From a checkpoint of a small CTC audio transcriber.
Model: norm batchnorm, depths [12], widths [256].
Training: nadamw at rate 0.0021, 17200 steps, batches of 64.
Rows from block 9, named by matrix and row number. Each number is 128 + 32 x the weight over its row's rms, rounded and kept within 0 to 255. All counts start at 0. Numbers have three digits each. After the name is the row's rms in percent of the matrix's.
# conv: pointwise conv (model.blocks.9.conv.weight, 256x256x1), inputs 128-191
conv.33 091:128128128128000128128173128128128128255128128128128128128128081128128128128128128128128128072128128084128128128128128128128167128128128128057081128162128128128128128128128128128128128128128128
conv.34 098:128189128128081128128128128234128128128128209128128053128060128128128159128128178238128077128128128069029064128128128043128128106128167128128128084066128128128180128080128128060128128128084094
conv.35 103:128128128083128128128128128080077128128169191056092128093128172128128158091128128128045128128076128128128128128128128128128128128128128128128128128128102128128128128164185128128128128128128128
conv.36 101:128128128128176216128128079162128172173128072128075128171068190128128128128128128128078128163128183128209128128170128128081128128128128163128128128128128086077069179161164128036128128128096128
conv.37 099:159169158128128128128128128128176128145197128128195128128128128128086093128200128128061128061128128128128128180128128128128128128128128067128128128198128128128061173089048128082074128006080178
conv.38 103:128176198128040128128128041077128176128038128128128128128174184128097128055164128128080128128201128200192128128128128128128179128128128128128128190087187128056128075128128128128128171128054128
conv.39 099:128163128128128128128128128128128128128202128181128128128128128128128128128112067128128128053084087128128128196128128073081186128128128128128128066128128128128044128128128128128062128128128197
conv.40 097:058128082128128196070128128128128177128047190022128128059128061128128128128128128128128128128049128128128128128128128128128169128128128128128128128128128128128128084183128128174128128165088128
conv.41 097:128128128043128128088102128183028128128128128128128169128128128128128128128035128128128192080128128213128128128128128128128128128128128128128128128128128069077128128128178044128198128177128128
conv.42 099:128232128128128128049128070178128128128073128177174128187128128086128128128128063128128128128128057019128128128191177128128128097128128128128169128128128128128128128128128179128128128128128128
conv.43 101:168128084078082128128128128128095128128053175081128182128101128128128128169232167082128163194128052128128128128167128128128128093128128128128128128077128128128128128128176128128128128128128091
conv.44 102:075128128128128128128069128128128128128128128128128128128128128128085160093128128128086128128181071128054184128128128076128170128128128128128128128061128128128171128080073128128128128128128029
conv.45 104:128128128162128128128191082128212077128128107128128068077128128054092128166128128196098128128128187128128128128128070128128128128077128128100128207128166128075128128128128091128128128128128128
conv.46 102:128128128128053176128128128161128128128128128128128067104128128128128128128128128128128128128187128128128128128128178128128179128128090088128128050128128181128128128044128039128128188177128128
conv.47 097:128128128128128128128128128128128128107054128217128128128128174128128128128128186128128077170128128128128106128128128088128163128128128128128128128128128128128128128180128178102128128128189128
conv.48 098:128128128090128184074128089128128128128128128128128128184128128128181128128128128128128128128128128180128128128032181128076128128128180128128128049128216128128092128128128128128083128128128075
conv.49 098:128203157128128226082128213128128128128017183128128128190128169103128128170128128128128128128158128128128128128128128128173128128065128128128128128128085128166128128182090128128128128128128128
conv.50 098:128073218128128128128128020128128128050128020128096128128077128128128169173128077178128128128128128128128128128128128195128008128128128128128128128128128128082184128128128184128045128128128089
conv.51 101:195128070167128077196180155128182128128128149128128128128128128128128186161160128128128205128159128128104128128070128128128087128128210187128128170128128128128128128128128128085128095128128128
conv.52 099:128128171128128128128128090128128128128065128128128014086026128128128128128128172128100128000128065067128128128178128128128128076128128128128128128080077128128128128169128128128128128075065075
conv.53 091:128128128128152128128128128128128128128128177128128128128128128128128128128128128128128128128128128128128128128128128128128128128128128128128128128128128128128128128128128128128128128128128128
conv.54 098:128128128128128128093128128128128128128190128201052061175128128222128128023098128128128128128174128128128128075128128128128104128128128128128031128128057193128128128128128128128128128128191128
conv.55 103:083128128128128128205128128182128128128128128128180128128128164193128128128128128128128170128128064168177128128128170128128204128128208062128128102079091047128080128128128128128060069184128128
conv.56 101:165128128128155128128128128128128128128034128128128128128076163128056061160128128128128128175128128191128128128128128168128128064128128128128007128074128128083128128128128180128100076128128213
conv.57 097:204128128128081197128048128128128128211128128128128128128174128128128076128128128183128128046128128128128128083128128128170128128089194128128101069128202128015128128128128128128077056128128128
conv.58 102:128128128128128128128128163128128128128128128128128128090128035128128086128041128128128128128128128128128128164128128128080128090077128128128128063109128128128080128128128128128128099128128128
conv.59 097:221128128128128128128210128128083181128128179049128128128128128128128128128128128128128128128073128128012168081128128128128183217026128061168128128128071094128128128128083128128128128128128128
conv.60 101:128128172128128128128171169170128227128229128128128128081128128128128128090100128053034128128057128179185128128076128128091128128084128128128128128128128016128166128128128128128128128128185180
conv.61 097:053128128177193128158128128128073095128128128128168128128128128072128128128128076128128128128128128172084128128080128128128081128128128128128128128128128128128090166128059128196080128128128128
conv.62 102:128128128128128128128128128128128128059128128128128128161077031128128095128085128128128128082128128128098128128128128220128128128026084128128128128128128066128128128128128128163179128128162128
conv.63 100:128128128128128128077128128128128084128189074128064128087128176128128128171174128076128046128168106177128078128128205128128057128086128128128128128088128128128096128128184128093128215128196128
conv.64 101:079128128184086128163180219128128128128128128216128128128128128128128128098078128128210128128128128055089128128128128087128128082128128128163050128128128128128128128128189128128197128082128128
conv.65 101:101128128054128174128173128128128079165234055128128128128128128128067128128085071128128128128097128190185128128128070128065128128128128128128176128128128174128128202128092070128082128128128128
conv.66 104:128128048128128042128128157128128128128128128128128095128128128177128128128059128128105054162128128128128128128075051128128128128128128076194128128095186058176128128078128128128063128052128128
conv.67 096:128128128128128128128169128196128128128128176128083128187169128128033193128128128128128071128128128128128128128083128094128128128128189128087128164128128150128075128128195128128128073128128215
conv.68 102:128181148128160128128128175128128202093096128128065159128174128128128128128083128128128128128128074183062192128128128166128128128128128128128128128128128128128128128189128128128128173128128169
conv.69 098:059194128128128090073128128128030128128128128128078128128128128068167173128180128128128128128128128128128188128128089128128128078128128167193191128128003128128128128128167094189128128128061128
conv.70 097:128128128128128128082128128128128182128179128052128084128128014128128128128128128128178087128128128089128200173128181128128212176128233128128128128128128128128128128048128128204128128128128128
conv.71 100:173128128128128064077128128083128128128128128182072128128128128160128128128128128128128128128128083128128128162128192087128128072082128128128128128128128128128128128128128156128128128128060203
conv.72 103:173128128128128128071128128067128128178204182128128128056128128128128128128187091128128128173092082175055128128128128187128128128128128128128128128067177172128128128128128128082128183128128128
conv.73 101:128128128091128025060090192128128128128193057128128128128128128053128128128128176128167191128060128097128128128128128128128128128128128046128128128128128128128128128128206128128128128088074128
conv.74 101:128216128171128179128128128128128128128128057128128128128128028128128128128128128128090171128128128128128128128128128189128128128091179128128128128087128128089128128128084128128128082128161128
conv.75 100:128128150128128128128128069183128128128070128128082059128168128128128128128106157128128128128075128182128128185077128128128128128128128128033128128128128101158128094128128128077077128128128067
conv.76 097:200128128128128128128128189128128078035128128128083128128128128128166128128128128128066090090128128128128162128128128128128128128202128128055128128128184128080128043086128128128128128128169128
conv.77 100:128128128128128128128128128128128128128128128128045128128164128128128128128128128216128128128128153128128128128085128199128128128128128161128128052090128128128059054190184128128040128128128128
conv.78 103:128128010128128128128128128128202128128173128166097094046128128043128128128083128128182064128128154215128128128128175128128128128128128128128128128166128177128128128128128128128128128128128077
conv.79 102:128128128128128047128128128176044128128128146128062169077128165128128163128128128128181128128172128200169128128128151128128128128128052184101046128128128128000128128128128013128128128128128128
conv.80 099:207128071128128128065128128047184128128173128128204082192081128060128128173128154128128161128128170128128128150128128128018169181128128128128128073168072170128128079181128128128128128128128128
conv.81 099:185128128128128128128076128128128102128128088089086128170128128128128128128080092186174035128128128128102128075128128181084128182128128128066172128128060188128128128128128086128062128128128128
conv.82 096:128128179128128177128169055128128128128128128128085175128128128128128128128128128128181084128128128128128185080128128083128084128128086128164128128128048128128128128128066128128128128041128128
conv.83 099:128064128199128187164128128128128128128128128207128128128168128128168128128172128128128128128128128192168128128128128128128128128128055128128128058188128128128128128128128128128128056128057065
conv.84 104:128128128063128219128128128128128069128128085128128015177128128128128128091128128197128128128128161128192128128128015128128128098128128072128128128080128191221128195128094194128088104159128152
conv.85 102:181095128128094128128128211128128183175078078063128035106128090128128128128128128128128128128080128128128128081128128128128183128128128174128128163128128128088128128161128075066128082128128184
conv.86 098:128128177128201192128128196128196128128193128159128211223078128128128128081080070165057128128064128128128128128082128128067128065128128128128128128176128128128128128128128177094128128149128088
conv.87 098:128087128198091128128128128091128060128128128128128128128159128128128128166086184128128128128128076128128158128128128176128128128128176128128128128128073076128182128128128128128128148128128128
conv.88 102:045128128179128078177074128128128128128096128165128128042128193128128128128128128171128128128128128128099128128165128128128083128128128128128128103024001049128157128071128168128128128128128084
conv.89 100:128085128208128128083128190128176162128128128128128128128128198172128128106128128128128128128128128128094128056128128221128196177077128090060059045128128128128077128187184128062096204084128128
conv.90 103:128128128128128128128128128128063049128082128128215172128128087128171067128077128128128128128179180128128128060128128085128200128097128020128128128128128128128128128128128192128128051128128128
conv.91 100:128128128169128128128128191128128128128084128128038128128128009128128128128128128128128054016128061128184128128128085128128128017128128064128128128034128128128128128200171128128128128071128128
conv.92 099:128110128128128128128128088128128128128128128074046128128128128227128074128128128128090128128092128128128128067128128128128090128079128128128128128128128128128128128198068128128128128128128128
conv.93 104:128128128128029128128128182128128162128128128128128128128128065128128080128128128174128128196128128128174128128128128096128128165128108193094128192128128058128212092128128046128128185128128128
conv.94 098:128128128128128128128082128128128128128041081128128128128128128128128128128128128128171128128128000128128128128128128168128128128084059128182128128128040066063128128078043128128128128171128128
conv.95 101:187128085162128128128128128128128084128157128128128128166128128128128092197128128102075128128080128128128128128209128128128128128074188128128128128179199128128128128128073128128128128128128102
conv.96 099:128128128128128164128128128128128128128128128128095128128176128128128128128128128155128128128128128128128128068128128128128128093128128048128128128128076169128203128128128128128128128128128128
conv.97 099:128128076128071128128170128092085128128167128128128128128128128128128128067181128128128182128128128067183128128128200128128128128014128128024128051128128128128128128128192128128128128056157128
conv.98 104:128128089128066128128128128128170128172128146128128128190128038162170128071128128128128192019075128128128128128163190128128128088128128088091160086128128128095128071128084101128128128045128128
conv.99 102:128061096128128078091212069128128166128061128073128065128080128175169128128128176128163128128172128168128183128101128158128075128128128128128128079128128128128128128128128128128064088128064169
conv.100 094:128128128128128128045128128128174128128128128049189128128071037128128244128128128128128128128128128128128201128128128058128128128128128180128128212233128128128128128128128200128128128128128128
conv.101 101:037128128128073128128128128128128098128128058128092174128128128128053128128128128128059128090128128128085128042172128128128128128166128128128218128128128128078128128087128128128128128128128128
conv.102 097:128128128190128128066128096128054128169128160128128128128128128128128128095010128171128128128128072128128178128128128128186128128156128128128128128128098073128080128128128128128128161225128048
conv.103 104:128128162088128180128160128128128101128128060128128128100128085128128128128128128128128058128072205128175128036128128128128128128128128128128241128128128105128128128053128128128128174220061128
conv.104 102:100128128128128204128128074128128128128128128128128128128190164035128128128128128128196128128128128128128068128083128128156128128037128128128128080128173128128128128128060187062128079128128128
conv.105 099:128128128186128088128128128075128128128076128097128047128128128077128006128186170128128128128128070128159062101128128128128179128197128128128128128128128128128128128128128128128128128128128128
conv.106 100:128128128128181128128128158128128128128128128128076128128047128128128128128175128128171128128128128183128187128128128164047128128128128128175128128183128128128128128182128128128040160176128049
conv.107 100:128179063076128128128128128128173128070128128065128128128128093180184128128128044128128207128128168163181128128184128128128184128128188128128128128172094128128072128128128128128128063128128170
conv.108 100:128128128128080153128128128128128128074128128128076128128128128128043128086185128128128128128128128174128128128128086077187128128189128128128175197128102059092128072202128128128077128093128191
conv.109 099:077128169128128128128128128128101128079128080128128128128128128128128094128037128128128128128042128128128128099128066128200128128128128128128089128128174128128083128128128128128078078128128169
conv.110 103:086128128128128128128128026128194090128128097191128128128193128128128101208078128149072212100128099128128128128128082128128169185128128168128128068042128128128128128128078128065128128128128049
conv.111 100:065128128128128197128128128128128128055128049128128128128128128168039128087128128128128157128128128128128128128066128128193181128055128175128128128128128128128045128128128128024128128128128128
conv.112 100:128174186128128128087128128180055128128128170128128206128082102128128128128128185128080128128128128128128128128128175168128128094157128128128128128128128029128128128099128128128128128128109128
conv.113 103:128128128215128128128189074128128179128128128128128128076190128128040066128128128128128128128128128049128094066163128128128128128128128094128128090128092071128128167128128128174128128128128128
conv.114 099:128128128128128188128128128128128205128128128128128128128128128128085128128128128128128128046128025182128066063105063128128128128128128128128128128128081128058128128207207089164086128128128128
conv.115 100:069167025128128128060128128055128181128128155128128128128065128128128128128128184128128128128055128128128128195128128075128085128128070128128128128128128128128085068128128146128082128186128128
conv.116 104:037128128128128128128128128128106128098168128128163103128087128184128128128181128128128128128151128128128086128079063128102128128128128128128128128128128128071188162170128066128128128128128128
conv.117 097:196128128128195128070128128128128128128189128128128059128128095128128128128128128166200128128128065128167128175026128128165128219128128063128128163128128128128074128128128128053128069128128128
conv.118 098:128128128128128128128176128189067128128128128128048128128128128065173128185194128128095128128128128128058171128075128128178172128128170128128128128060128128128128128128128067128050179082067128
conv.119 098:128178128128128128128128128128128128128071173128170128128128180193128128128128128128128178128063128128128128128128128060128128128128128128128128128128128128128128128128128128036128128128071128
conv.120 102:066128128096128128128128128128096228193166128219161128012128128128201128128128128128128012071128128093128128128128128128128066128128128128128128167162128128128089128128076081128128074128128128
conv.121 096:128128033037196128128128128128128128058128128128128128128128128128128128128128089047128128023128160055128128128128213084149128208095066128128068128128128095079128187128128128187073068128128053
conv.122 100:128097128128066128128128128128128031128080040128080128157128128128128128205186188161128078128035073128128128155025097191180128128128128128128128128128128128128128128057128128128180082128128128
conv.123 105:128128046128128128095128128089128128128048128173080128128128128128056158128128080128128067155128128128128128176128128128031128024128128067199128128128175128128128128128083128052066128128014128
conv.124 096:062188128181103158128128128166128128128188128128128128067128128128128094128190128171128128128064128128128128128198016040128128173128063182128128064067128128094128128128088128128128102173128158
conv.125 106:128203128128128128184169128107128128128065128128056128128128128128087177171161128193128075128059085199128173128128128128181192084128128102128128128074128128128128128128128163128128128128128094
conv.126 099:046128128128128128197128128128128128128128048128128128128128128172128128088128128128128194189128169128128128023128128128104064128128128128030128128128128128128128128128078128128128166169190084
conv.127 099:128100128128174128166128128085175095128128128091128128101128128128128128082174128128128192200080128069128128063170155128128128079168128128128186128128128128128168128081158064128128128128074220
conv.128 104:128128128128128158032128128128149128128059087186128106074128153128128084128128128128128186082023128128093068128172190128128092128128128128128106128128128068128128128128128128186128128050128128
conv.129 097:170173128128128062128128088128169128128128128128172128128128128128128032128128169128128128128128180128128069078128128076128128094179128186086128087128051103191128128128128198128088128128171187
conv.130 101:128128099050128128128128128166128128174128072128128128071128054072128092128128128128128128128128128128128169128128222050128175128187128128128078170128045128128094128060172128128128128128128128
conv.131 101:128128128128128022128055179128128128084128166128106128128128192188128074128199128128128128181128128075128128128036128128128128128128161128128128128128128128128128083128128128083128128060042128
conv.132 098:128094128128128128128173128128199081097095128193128128108058128128128191128128128128128111128128128128128128128181128128059073186128128128128128128087128128128128128154084165128090084128128128
conv.133 097:193128082128128128128128128128178056128153128186128128128128128128128065171128087128199128083128128128128128181128128128128128128162128128195158128128128128128128128175128128058128128128000128
conv.134 101:055063128179128128128128085128128128128128128082128128149128128128128128167177128194128128128128128128128128128128166128167128128128166128128128128171046189128077128063128128167128228174128128
conv.135 097:128081194128164128128128128066128179167128128128080075128128128128128128128128128128128128128128128128128061128128128128169128128083128128191177128128128128062128128128165128128128031128199128
conv.136 102:128128128128128224077128094128078128128069173128086168198128128128128091128128128128128219031128128128128128128098128189075128128128186128128128128128128128128128198157080128128128128128075128
conv.137 097:128128128128128128128128128192234128128163128128128053199177158050128128128185128128093128128128175169128128128065128128074065128016128128128128128128128128128081128128128190185128128128165183
conv.138 101:128128128072128161128128057128128128128128128198128128167128128095128128128128027128077128162128076128041128128128128128128146176128080180167083128128128128060128076128128176128128163128128128
conv.139 102:128071155128128092128179128002128128128128128099128172128128128157128128128128128207128186128128072128128128128128128172128167082128128128163128040128197128128183167128128128128128128187128128
conv.140 104:128089083128128128128128128128128128128068085128128163128128076128128086128170128166128128128128128075128128128128128128176073128196128128128097045171128128083128128180098128128128128128128128
conv.141 096:128128093068128170128128128082128068128128075128128128128080173128128069128128128128128085128128128128128128128076155176128128128128220183128128128128175067089128128128128192128128055128128202
conv.142 101:128128128128128128066086128128128128128128128128128128128128128128211128128128128128168128128128128128128128069128128077178128066214128128081128128000128128128060128128128073128128128128128159
conv.143 102:049128128128180205128185128128128182128040128093128128128128128049128108173128128128128128185170064128128163128128128128128128128176128128128128158128058128046128128128128067128035128128166128
conv.144 100:147128128034076128128128104091074128128128128128128128128128128128128128128128084128128128063128128174128097041083128064128128128177128084128128128128128128128128205128128075128128128128128128
conv.145 101:128128128128165128162128098128128128128088128128128128128068128076128128128128128128168128016128128128128128067128192176166128128094128128128128087128128128128128097075044128128128128093128128
conv.146 101:128128065128128128128198128128128128186128128034128128128128128128128128195128128128128088128128128128128177066128128099128161128128128128128128128128085128128128000128086128128057075128128128
conv.147 100:128128203128128074128128128128128128081128128128189128128128128128128128128074083188128128074172128128072128128094128189128128086128128206128128063128203193128128128128128097128128128128128053
conv.148 102:128128057128128128062128187212168128128128128199128128128128128128080035128128128128128128076186081090128128159183128128128128128128128128128128085128128128181128128128128128128037128128165128
conv.149 099:128128187128080128183185128128072128128128026190035166096128128071128201128128128128218128175097128128078128128128175128128090128128078128079128128128128128199128128128072203128128128035092128
conv.150 101:128128128031128128128128128128128162011161128184128188088128128128128128082181128128128128128128042128128128187098128128128128128128128128168128128128128128128156128128128067065128128128128128
conv.151 100:171128067075128128093188089128128128044128128128128128128255128128128128175128128128128128128128087128084179151128128128128081185166160128128083128128128168128128192063095128128128128128128128
conv.152 101:128128128128128128128128128072078176128128128128050128128168128128128128128185128128128128090128025167128066184088128128190086128128128128128195168085128128128128128128128181176128188128059128
conv.153 103:128128128128128097128128128128169128128128205128128193081128128093066128128128128128213128128195128128128128164076128128128128128128075128049128128128187163128219128128075128128128128128128055
conv.154 098:128128128077128183098128128128128128128128156079128128128128128050128128100128128128191128128128128128128193128203080169128128041128128210128205128128128170094128128128128128128128128069128065
conv.155 099:128128067128091128128128128169128128082161128128128195128068128128128178128128084128128197063163162128172128128128128128128174160128128128069128163128128064128128128128056128179084128128128128
conv.156 102:128128165046128128161081128174128128128128176128128128128128128128188128068128128128128085128128056128128128128191128128128128173097070128128128032128128166128128177128091216128128128128128128
conv.157 099:128206128128160128100128128128128128128128128128128128128084128167128053128128128128128128128187194128128128185128128128128092128128128128128172128128128055128128128128128177128128064056128128
conv.158 103:128128128128128128072182192128128128128128128128128076063128186128128128176160128128047074128128128128128097128075128128088128128128128194128128091208128128128128128128128128045151128128093128
conv.159 103:128181095128128128128128170128128128128195128161128168128128128128194128128043128128128128054128128128128128064128128128128198128128128195128128128128128128089197216128128025128190128128057128
conv.160 100:128128128128036128128128128128128128128128128128128178128128128128128073128128066084128044128128128128128174128239128128128128128128128128057128128128176128181026128186128106128174032128128091
conv.161 098:128128128128128040128168128183128128128128128128128128108128128128128128197179186128128128077128128128128076128128183128128128173128073128078170128128128095128128128128128128128128037128128128
conv.162 102:128128128064081128128128128128065180042128128128167128128128128128128128029166128052128128185128128229128128128094128128128202128128128128022128190033128128091128128128128128037128054128128128
conv.163 102:128128128128128128159175128128128128153128128128128128200128128128128128128128201128128128128128128128128074128128128128128001128164128015128128128128093128067076204178128063128075128152083128
conv.164 101:128128128128128128128128128128128101193094059128128063128128128128128128184128100128241151128128128128228031083207061128128128128070128078128070128128128128128128128128128128069046128128128101
conv.165 095:128128128079128128025128128128128128187128087128128128128128128128128065128128128128128128128128207128128058128128128128022128199128128128128128128128177179128128128066164128128128128128079053
conv.166 101:128200081128128175128128128128128128128039088071128156128128051013082102150182128077128128128128128155128128128086128179128182128128128128128128128128128128128128175128128128128090128171180128
conv.167 104:177128046079128128128128031092128128128090128045128128050181087128128128128179128128128128128128162128128075128185128128128071093128128128068128128183092128128031128128128069097065128128064128
conv.168 103:128128128048035128128128147128104103128128128128073128128128180128197011128128128128128128128128128128045128128128128128128075191128067128159128191128078128128128128088128087155144128128128128
conv.169 099:128128128045065128079175128128128128128128128128069190128128176128128128176128128091128128074128128128066077128157161153128198128128071128128128128079128128066128128128128128082128128068128128
conv.170 100:128128128128128128128084056128158128128128128128077128128188079128128066179088128128174128128128128128128128128128128128128185198128128128128128128128128128128128109128128165128128046054042226
conv.171 102:128128128128128128073128128128128128128128128128046128128070128128128086128128128078128176128128180128164128060128128128061073128208128128128128128128128128128128128128128071128128128164163128
conv.172 098:064084128128128128076128128128128128173128128128128128128128128044168128128128128128070128128128128128190128128128000128081128170128128049128186229128128128128128128128072128128205156128128128
conv.173 103:128128128128128103128177128128128189085128025128128128023128128091128128128128128128128128128184128128128066128093070128128128093128128128128051128174080128128105040128074128189051128176128176
conv.174 095:128128128128128128055128128128128128128128128055128199128168128128128128128128183128128128128064128106035184128128128128128128128128128128198128128204128128128128044128128128128128128180128128
conv.175 105:128062128128179128061160128128128128128128038128128128128180083128128128128128128175128128128128200128128128163087091180128128092185067128128086128128128066128128128128042087128081085128128128
conv.176 101:128128062128128094128128128128128128128128128128172128128128128093128104162128128128128199128128084128072097094128128128128070128165188093128128128106128070036128096090128177128128128128170128
conv.177 095:128128128128128172128128128128128195074164128128128128128128128074128128128177192088128128128128128083180128128128128128128184128128128128128192128169128128128128208068128128128128086128054128
conv.178 097:128095128223128128128128128128128128128055128128128182128128128128128077092172128168128128128173128072128128128128062128128128169207186128128128128128074086077128168128128128224128128128128128
conv.179 101:128082128128128084128079128128128128128075085162128128046128128128179128128128128179128128090178128128128128086173128128052128128128128128128128090128128185128128128128128128128128128173128128
conv.180 098:128128128085128128128128128128054128187128128076078128128208180128128128128090128128128128176128128128128128128128128128128128189128128128128212128128104128074128174078128128128128128128159128
conv.181 098:128128128128128218128128163128128195096128128128041150128128128128128085077128062128128128128128128128128128128128164128219128128128128218128128128172089128128182128181128078128128128075177034
conv.182 098:043128128128087128128128189128172128128164043128069180128128128128179128128128169206080128128067128167128128043128128078213069128128128128128128063128128128128128168128128128128128128128128128
conv.183 100:128128128128128128068074152128128174128128128128052189128128128128079128186128128128172128128059128128128083075183128128161128128128080163053128128128128128128128170128128128051128128128128128
conv.184 100:128128128128128128203128128101128128128128128128128128128091128128068128128128128128128128128160128128128128128128167239175187128128187128084128128154128028128166128148128128128128128128128174
conv.185 100:083128039128072128128169081128128197174193128187173056051128128093128128091179128128128128059128128128161157128128128128128083128128128128166128182128065220128128128222068128128128128159128178
conv.186 099:175080128085128128128128128128128128128128046128056166128128128128186128128128128189128128194128128053128161128178128128128128160128146079128128128128128128128128069128128128158128045062128128
conv.187 101:194128084029128128128128128035211128079128061128128128128128128089128068128128128128128128128218128128128128128128128128171128128128128182191128128128128159128074128128163128128128128037128128
conv.188 098:128128075128128169128128128128128128128128074098128046128223128128128128128128053128128128128069128065198128128051069085128128128128128128128046179128128128173128111128081088128044200128128128
conv.189 104:128128128164128074128128082128128128128128128128175084050081128128128128128128128128128128128128186128128064128201128189128128105128128128185128128128128128128128128063128128045067128128183128
conv.190 101:068128128183045128158081128128128128128128128128159128128128128128128103199096128128128067128128060074193187128128128128128128128128128086030128128128128209128128195128040128128128128128155128
conv.191 097:128128128081128073128128128128061128128190158128128128128128084128128128033128214128128128128128128128128128128128197174128080061128128128128101058128128128128128128164128128128128128128128128
conv.192 100:128128208091128128074063128128172128128128128128128128128128128128128085128177128128128128128128128128128128128184128128128128128128128086039128128128067173128128128128128128128058128128170128
conv.193 101:128128128128128128086174128128184128128128128128128075128128168128128188164157187128128204128128128173128128128128128128128128128071128128128128128088128128128128217128061128128128128128128059
conv.194 104:172128128128076173128174095128128128128073225128128128163181185128128128128128063049044128128128128128128080128051128128128128128128128128128064128077128128128128176088128128128128128128046226
conv.195 100:128128128128128128128128128128128128086128128128128216184128128128128022128128128128128163128128128128128128128128128128142128069128128128067062084208095128128128128128070128128128101128128128
conv.196 097:128128128128204128128128191128087128128166128128078052128128128177128128182107128128128128128128128128128085128128051077128128128198165128128128128128128049128128128128128128128179054128128073
conv.197 102:128094128048128128128128128052062128128128128128128072128128128179128128051128128128128128128084035128128128065067128128170128128128186066128128088157170128128128088032128128087180128128176078
conv.198 100:128024216128128128066128177128128081128128038128090128128128128128092069128128062128207182128128128128162128128128128128128128128128128128128098128091182128073128128128128128128128128128128128
conv.199 100:128128128128128128088128128041128128128179128128128156176128128091184128128074157082128128128128128128128128128128086094128128128128128128128128128128128128084128128165128128082128128128071128
conv.200 099:128128128071078128128128168100128128177128069128088128090128128128128128128128128128128128128128128128128128128128128167128128128128128128233128045085128128128128128128161128164128065128128128
conv.201 105:128128128167097096178128180128128128128128128128128128128098128161165128128128128128168128189164128182128128157071080128128128186128128051128128128128128128128158128128128071190128128128128128
conv.202 097:128128128061047093128171128078128128128128128175063128050128128128062059128128128157159169128128169128128128128128128161172203128128128063128128128128053128128128096128128128128128128078201128
conv.203 097:128163128128128128088049128189195128128192128128128128128171128164178128170128128128128128128128076128206162128128128128128128128128066071080128128128092060128198128128061128128128128092226209
conv.204 099:175128128128128128128128128128128217128128128128170128128128128128074128128128195096073180128165162128128128088128128128128128128128128128128128128128128128128128153128128128128128128107128128
conv.205 098:128128128066128128163128060128072128128128128128128128128099128128183128078128128128128128063057128128128128088128038128165078128128128128128128128128128128128128128128065128128128128128128128
conv.206 096:128187174128215128128212128128128128128128128128128055169061128187128078128062191128128063128128128128128128128173128128128128128128128128128128128161128076128128128164087128128186128128128128
conv.207 101:128188128128128128128172073163128183128152128128038128128165128128025128128128128128128128128128049128128128128128165128128128128128128128128128128128128128128128128128128128128128128128074128
conv.208 100:128128128128128128128128128095128193063128038071128058211063128176128128022128128099128088128128077177128128128156187128178128079128128128128128128128074128128128087192128086084128128128128128
conv.209 101:128053128128185128128094128128128128128076128128128128086128128059128128128058179128088128128128065128082128128128169128128203128128160128069128203128128128078128128128128128128163128128179128
conv.210 105:128128183128088158128128128128074128128128128128128164128072128195075087128128128128128128128128056128128128098128128128069128051128128080128080128032128128065175128064059066128128044035128128
conv.211 099:128128128160186128128128128128128128128128162069128128128128128189190175128128098128128128128060128128071128030193089128128128083128128128128128128073128056128128128128177128165128066128128128
conv.212 099:128074128103128128128128128128128175128128185128128128128128128065128057128128128128128128128128078205128128128072183128128090128128039065158128128094128177056128128162128128128128180068074128
conv.213 100:128128128128180128128128128007128193128154128082161128128095128082128128128128069128071128128128128170128128086128128128128128128128128175087176128128079044128128105128128128128128074128128172
conv.214 097:128128128093128128215128128128128128128128128128087128128128163080128128103128128128068128128128128192183128128128034128128196084128058128175176128128128128087128203128128128128073070036128128
conv.215 101:128128128128128128128128128128128167128239128095054128088128157171128128075128083128128128128128087128128128087128128128066128189082128128128128192097040128090128199128062128163128128128163128
conv.216 101:056086128128074159064128064128128231128058128128128128086166128128201128168090128128091128128128048128163055128089128022128128176128195128128128128128128128157128128021128128128128056128096128
conv.217 100:161128128128089199128156128128128074128203128128128128128063086128128088128128204128128176128128168064128128128183128090128128128128060076128128128128128128128181128060128128128128128128128128
conv.218 100:128128199128046128128128128177128128128053056170128128076046128128088058128128128128128128066128128091012128128100103128128128056128128128088179128089173128128128128109128128020128128064071128
conv.219 099:128128128128128128128128097084128128128128094128128128128128128055128185128128128128128128128128216128067128128076128128128128089070128128128128166128073190128167083128128098128075128128128128
conv.220 096:128128128199128128128184128128128128128128128128202128128128128215128178185128090128128031128128161240187128128128128128193177173128128128128171128128128167128128185128178128128075078128179128
conv.221 104:128167128098128183128128128092128128128063128192128128128128128159128180192128200071128128128053128128128128128128080128128128128128128128091128128128128089128128128159128128128128128061156128
conv.222 100:128160128169180185128128211128179128128128128128128128128089128128128200203218093128128166128128128128128128128128128128128128128057128128128085128128128128128093128128128062128094128076128183
conv.223 101:128128128128128128128128128086066177128128128128128128128128096128128177128128128056128180128226128128181128128064128128128128128128104037128128106052128128097089128152128128128067128128128128
conv.224 099:128128128128128128128128128128128128128128128128128128072075070128053091128128128128164128128128128128128162064202128101128128087128089128128128128103128171128128128128203128128128128128128128
conv.225 098:084166066128029128178128128128128128184071077128088174057128128128128172128128128099128084198128185044128128158128128128128128128168128128128128128128128128066058179128075128171128128128184128
conv.226 101:204064128128128182128128182128128174186128128128222128069128128128128128128128094169128128049074057128095054128128179172128081128128088128128128128128128128128128128128128128197128128164128128
conv.227 102:128194128097128128128190128128070128187128077078128128076128128184128128128128061185128128128128128128128128128149128164128179128128128213157128128041042128195170128177128128128128128202128128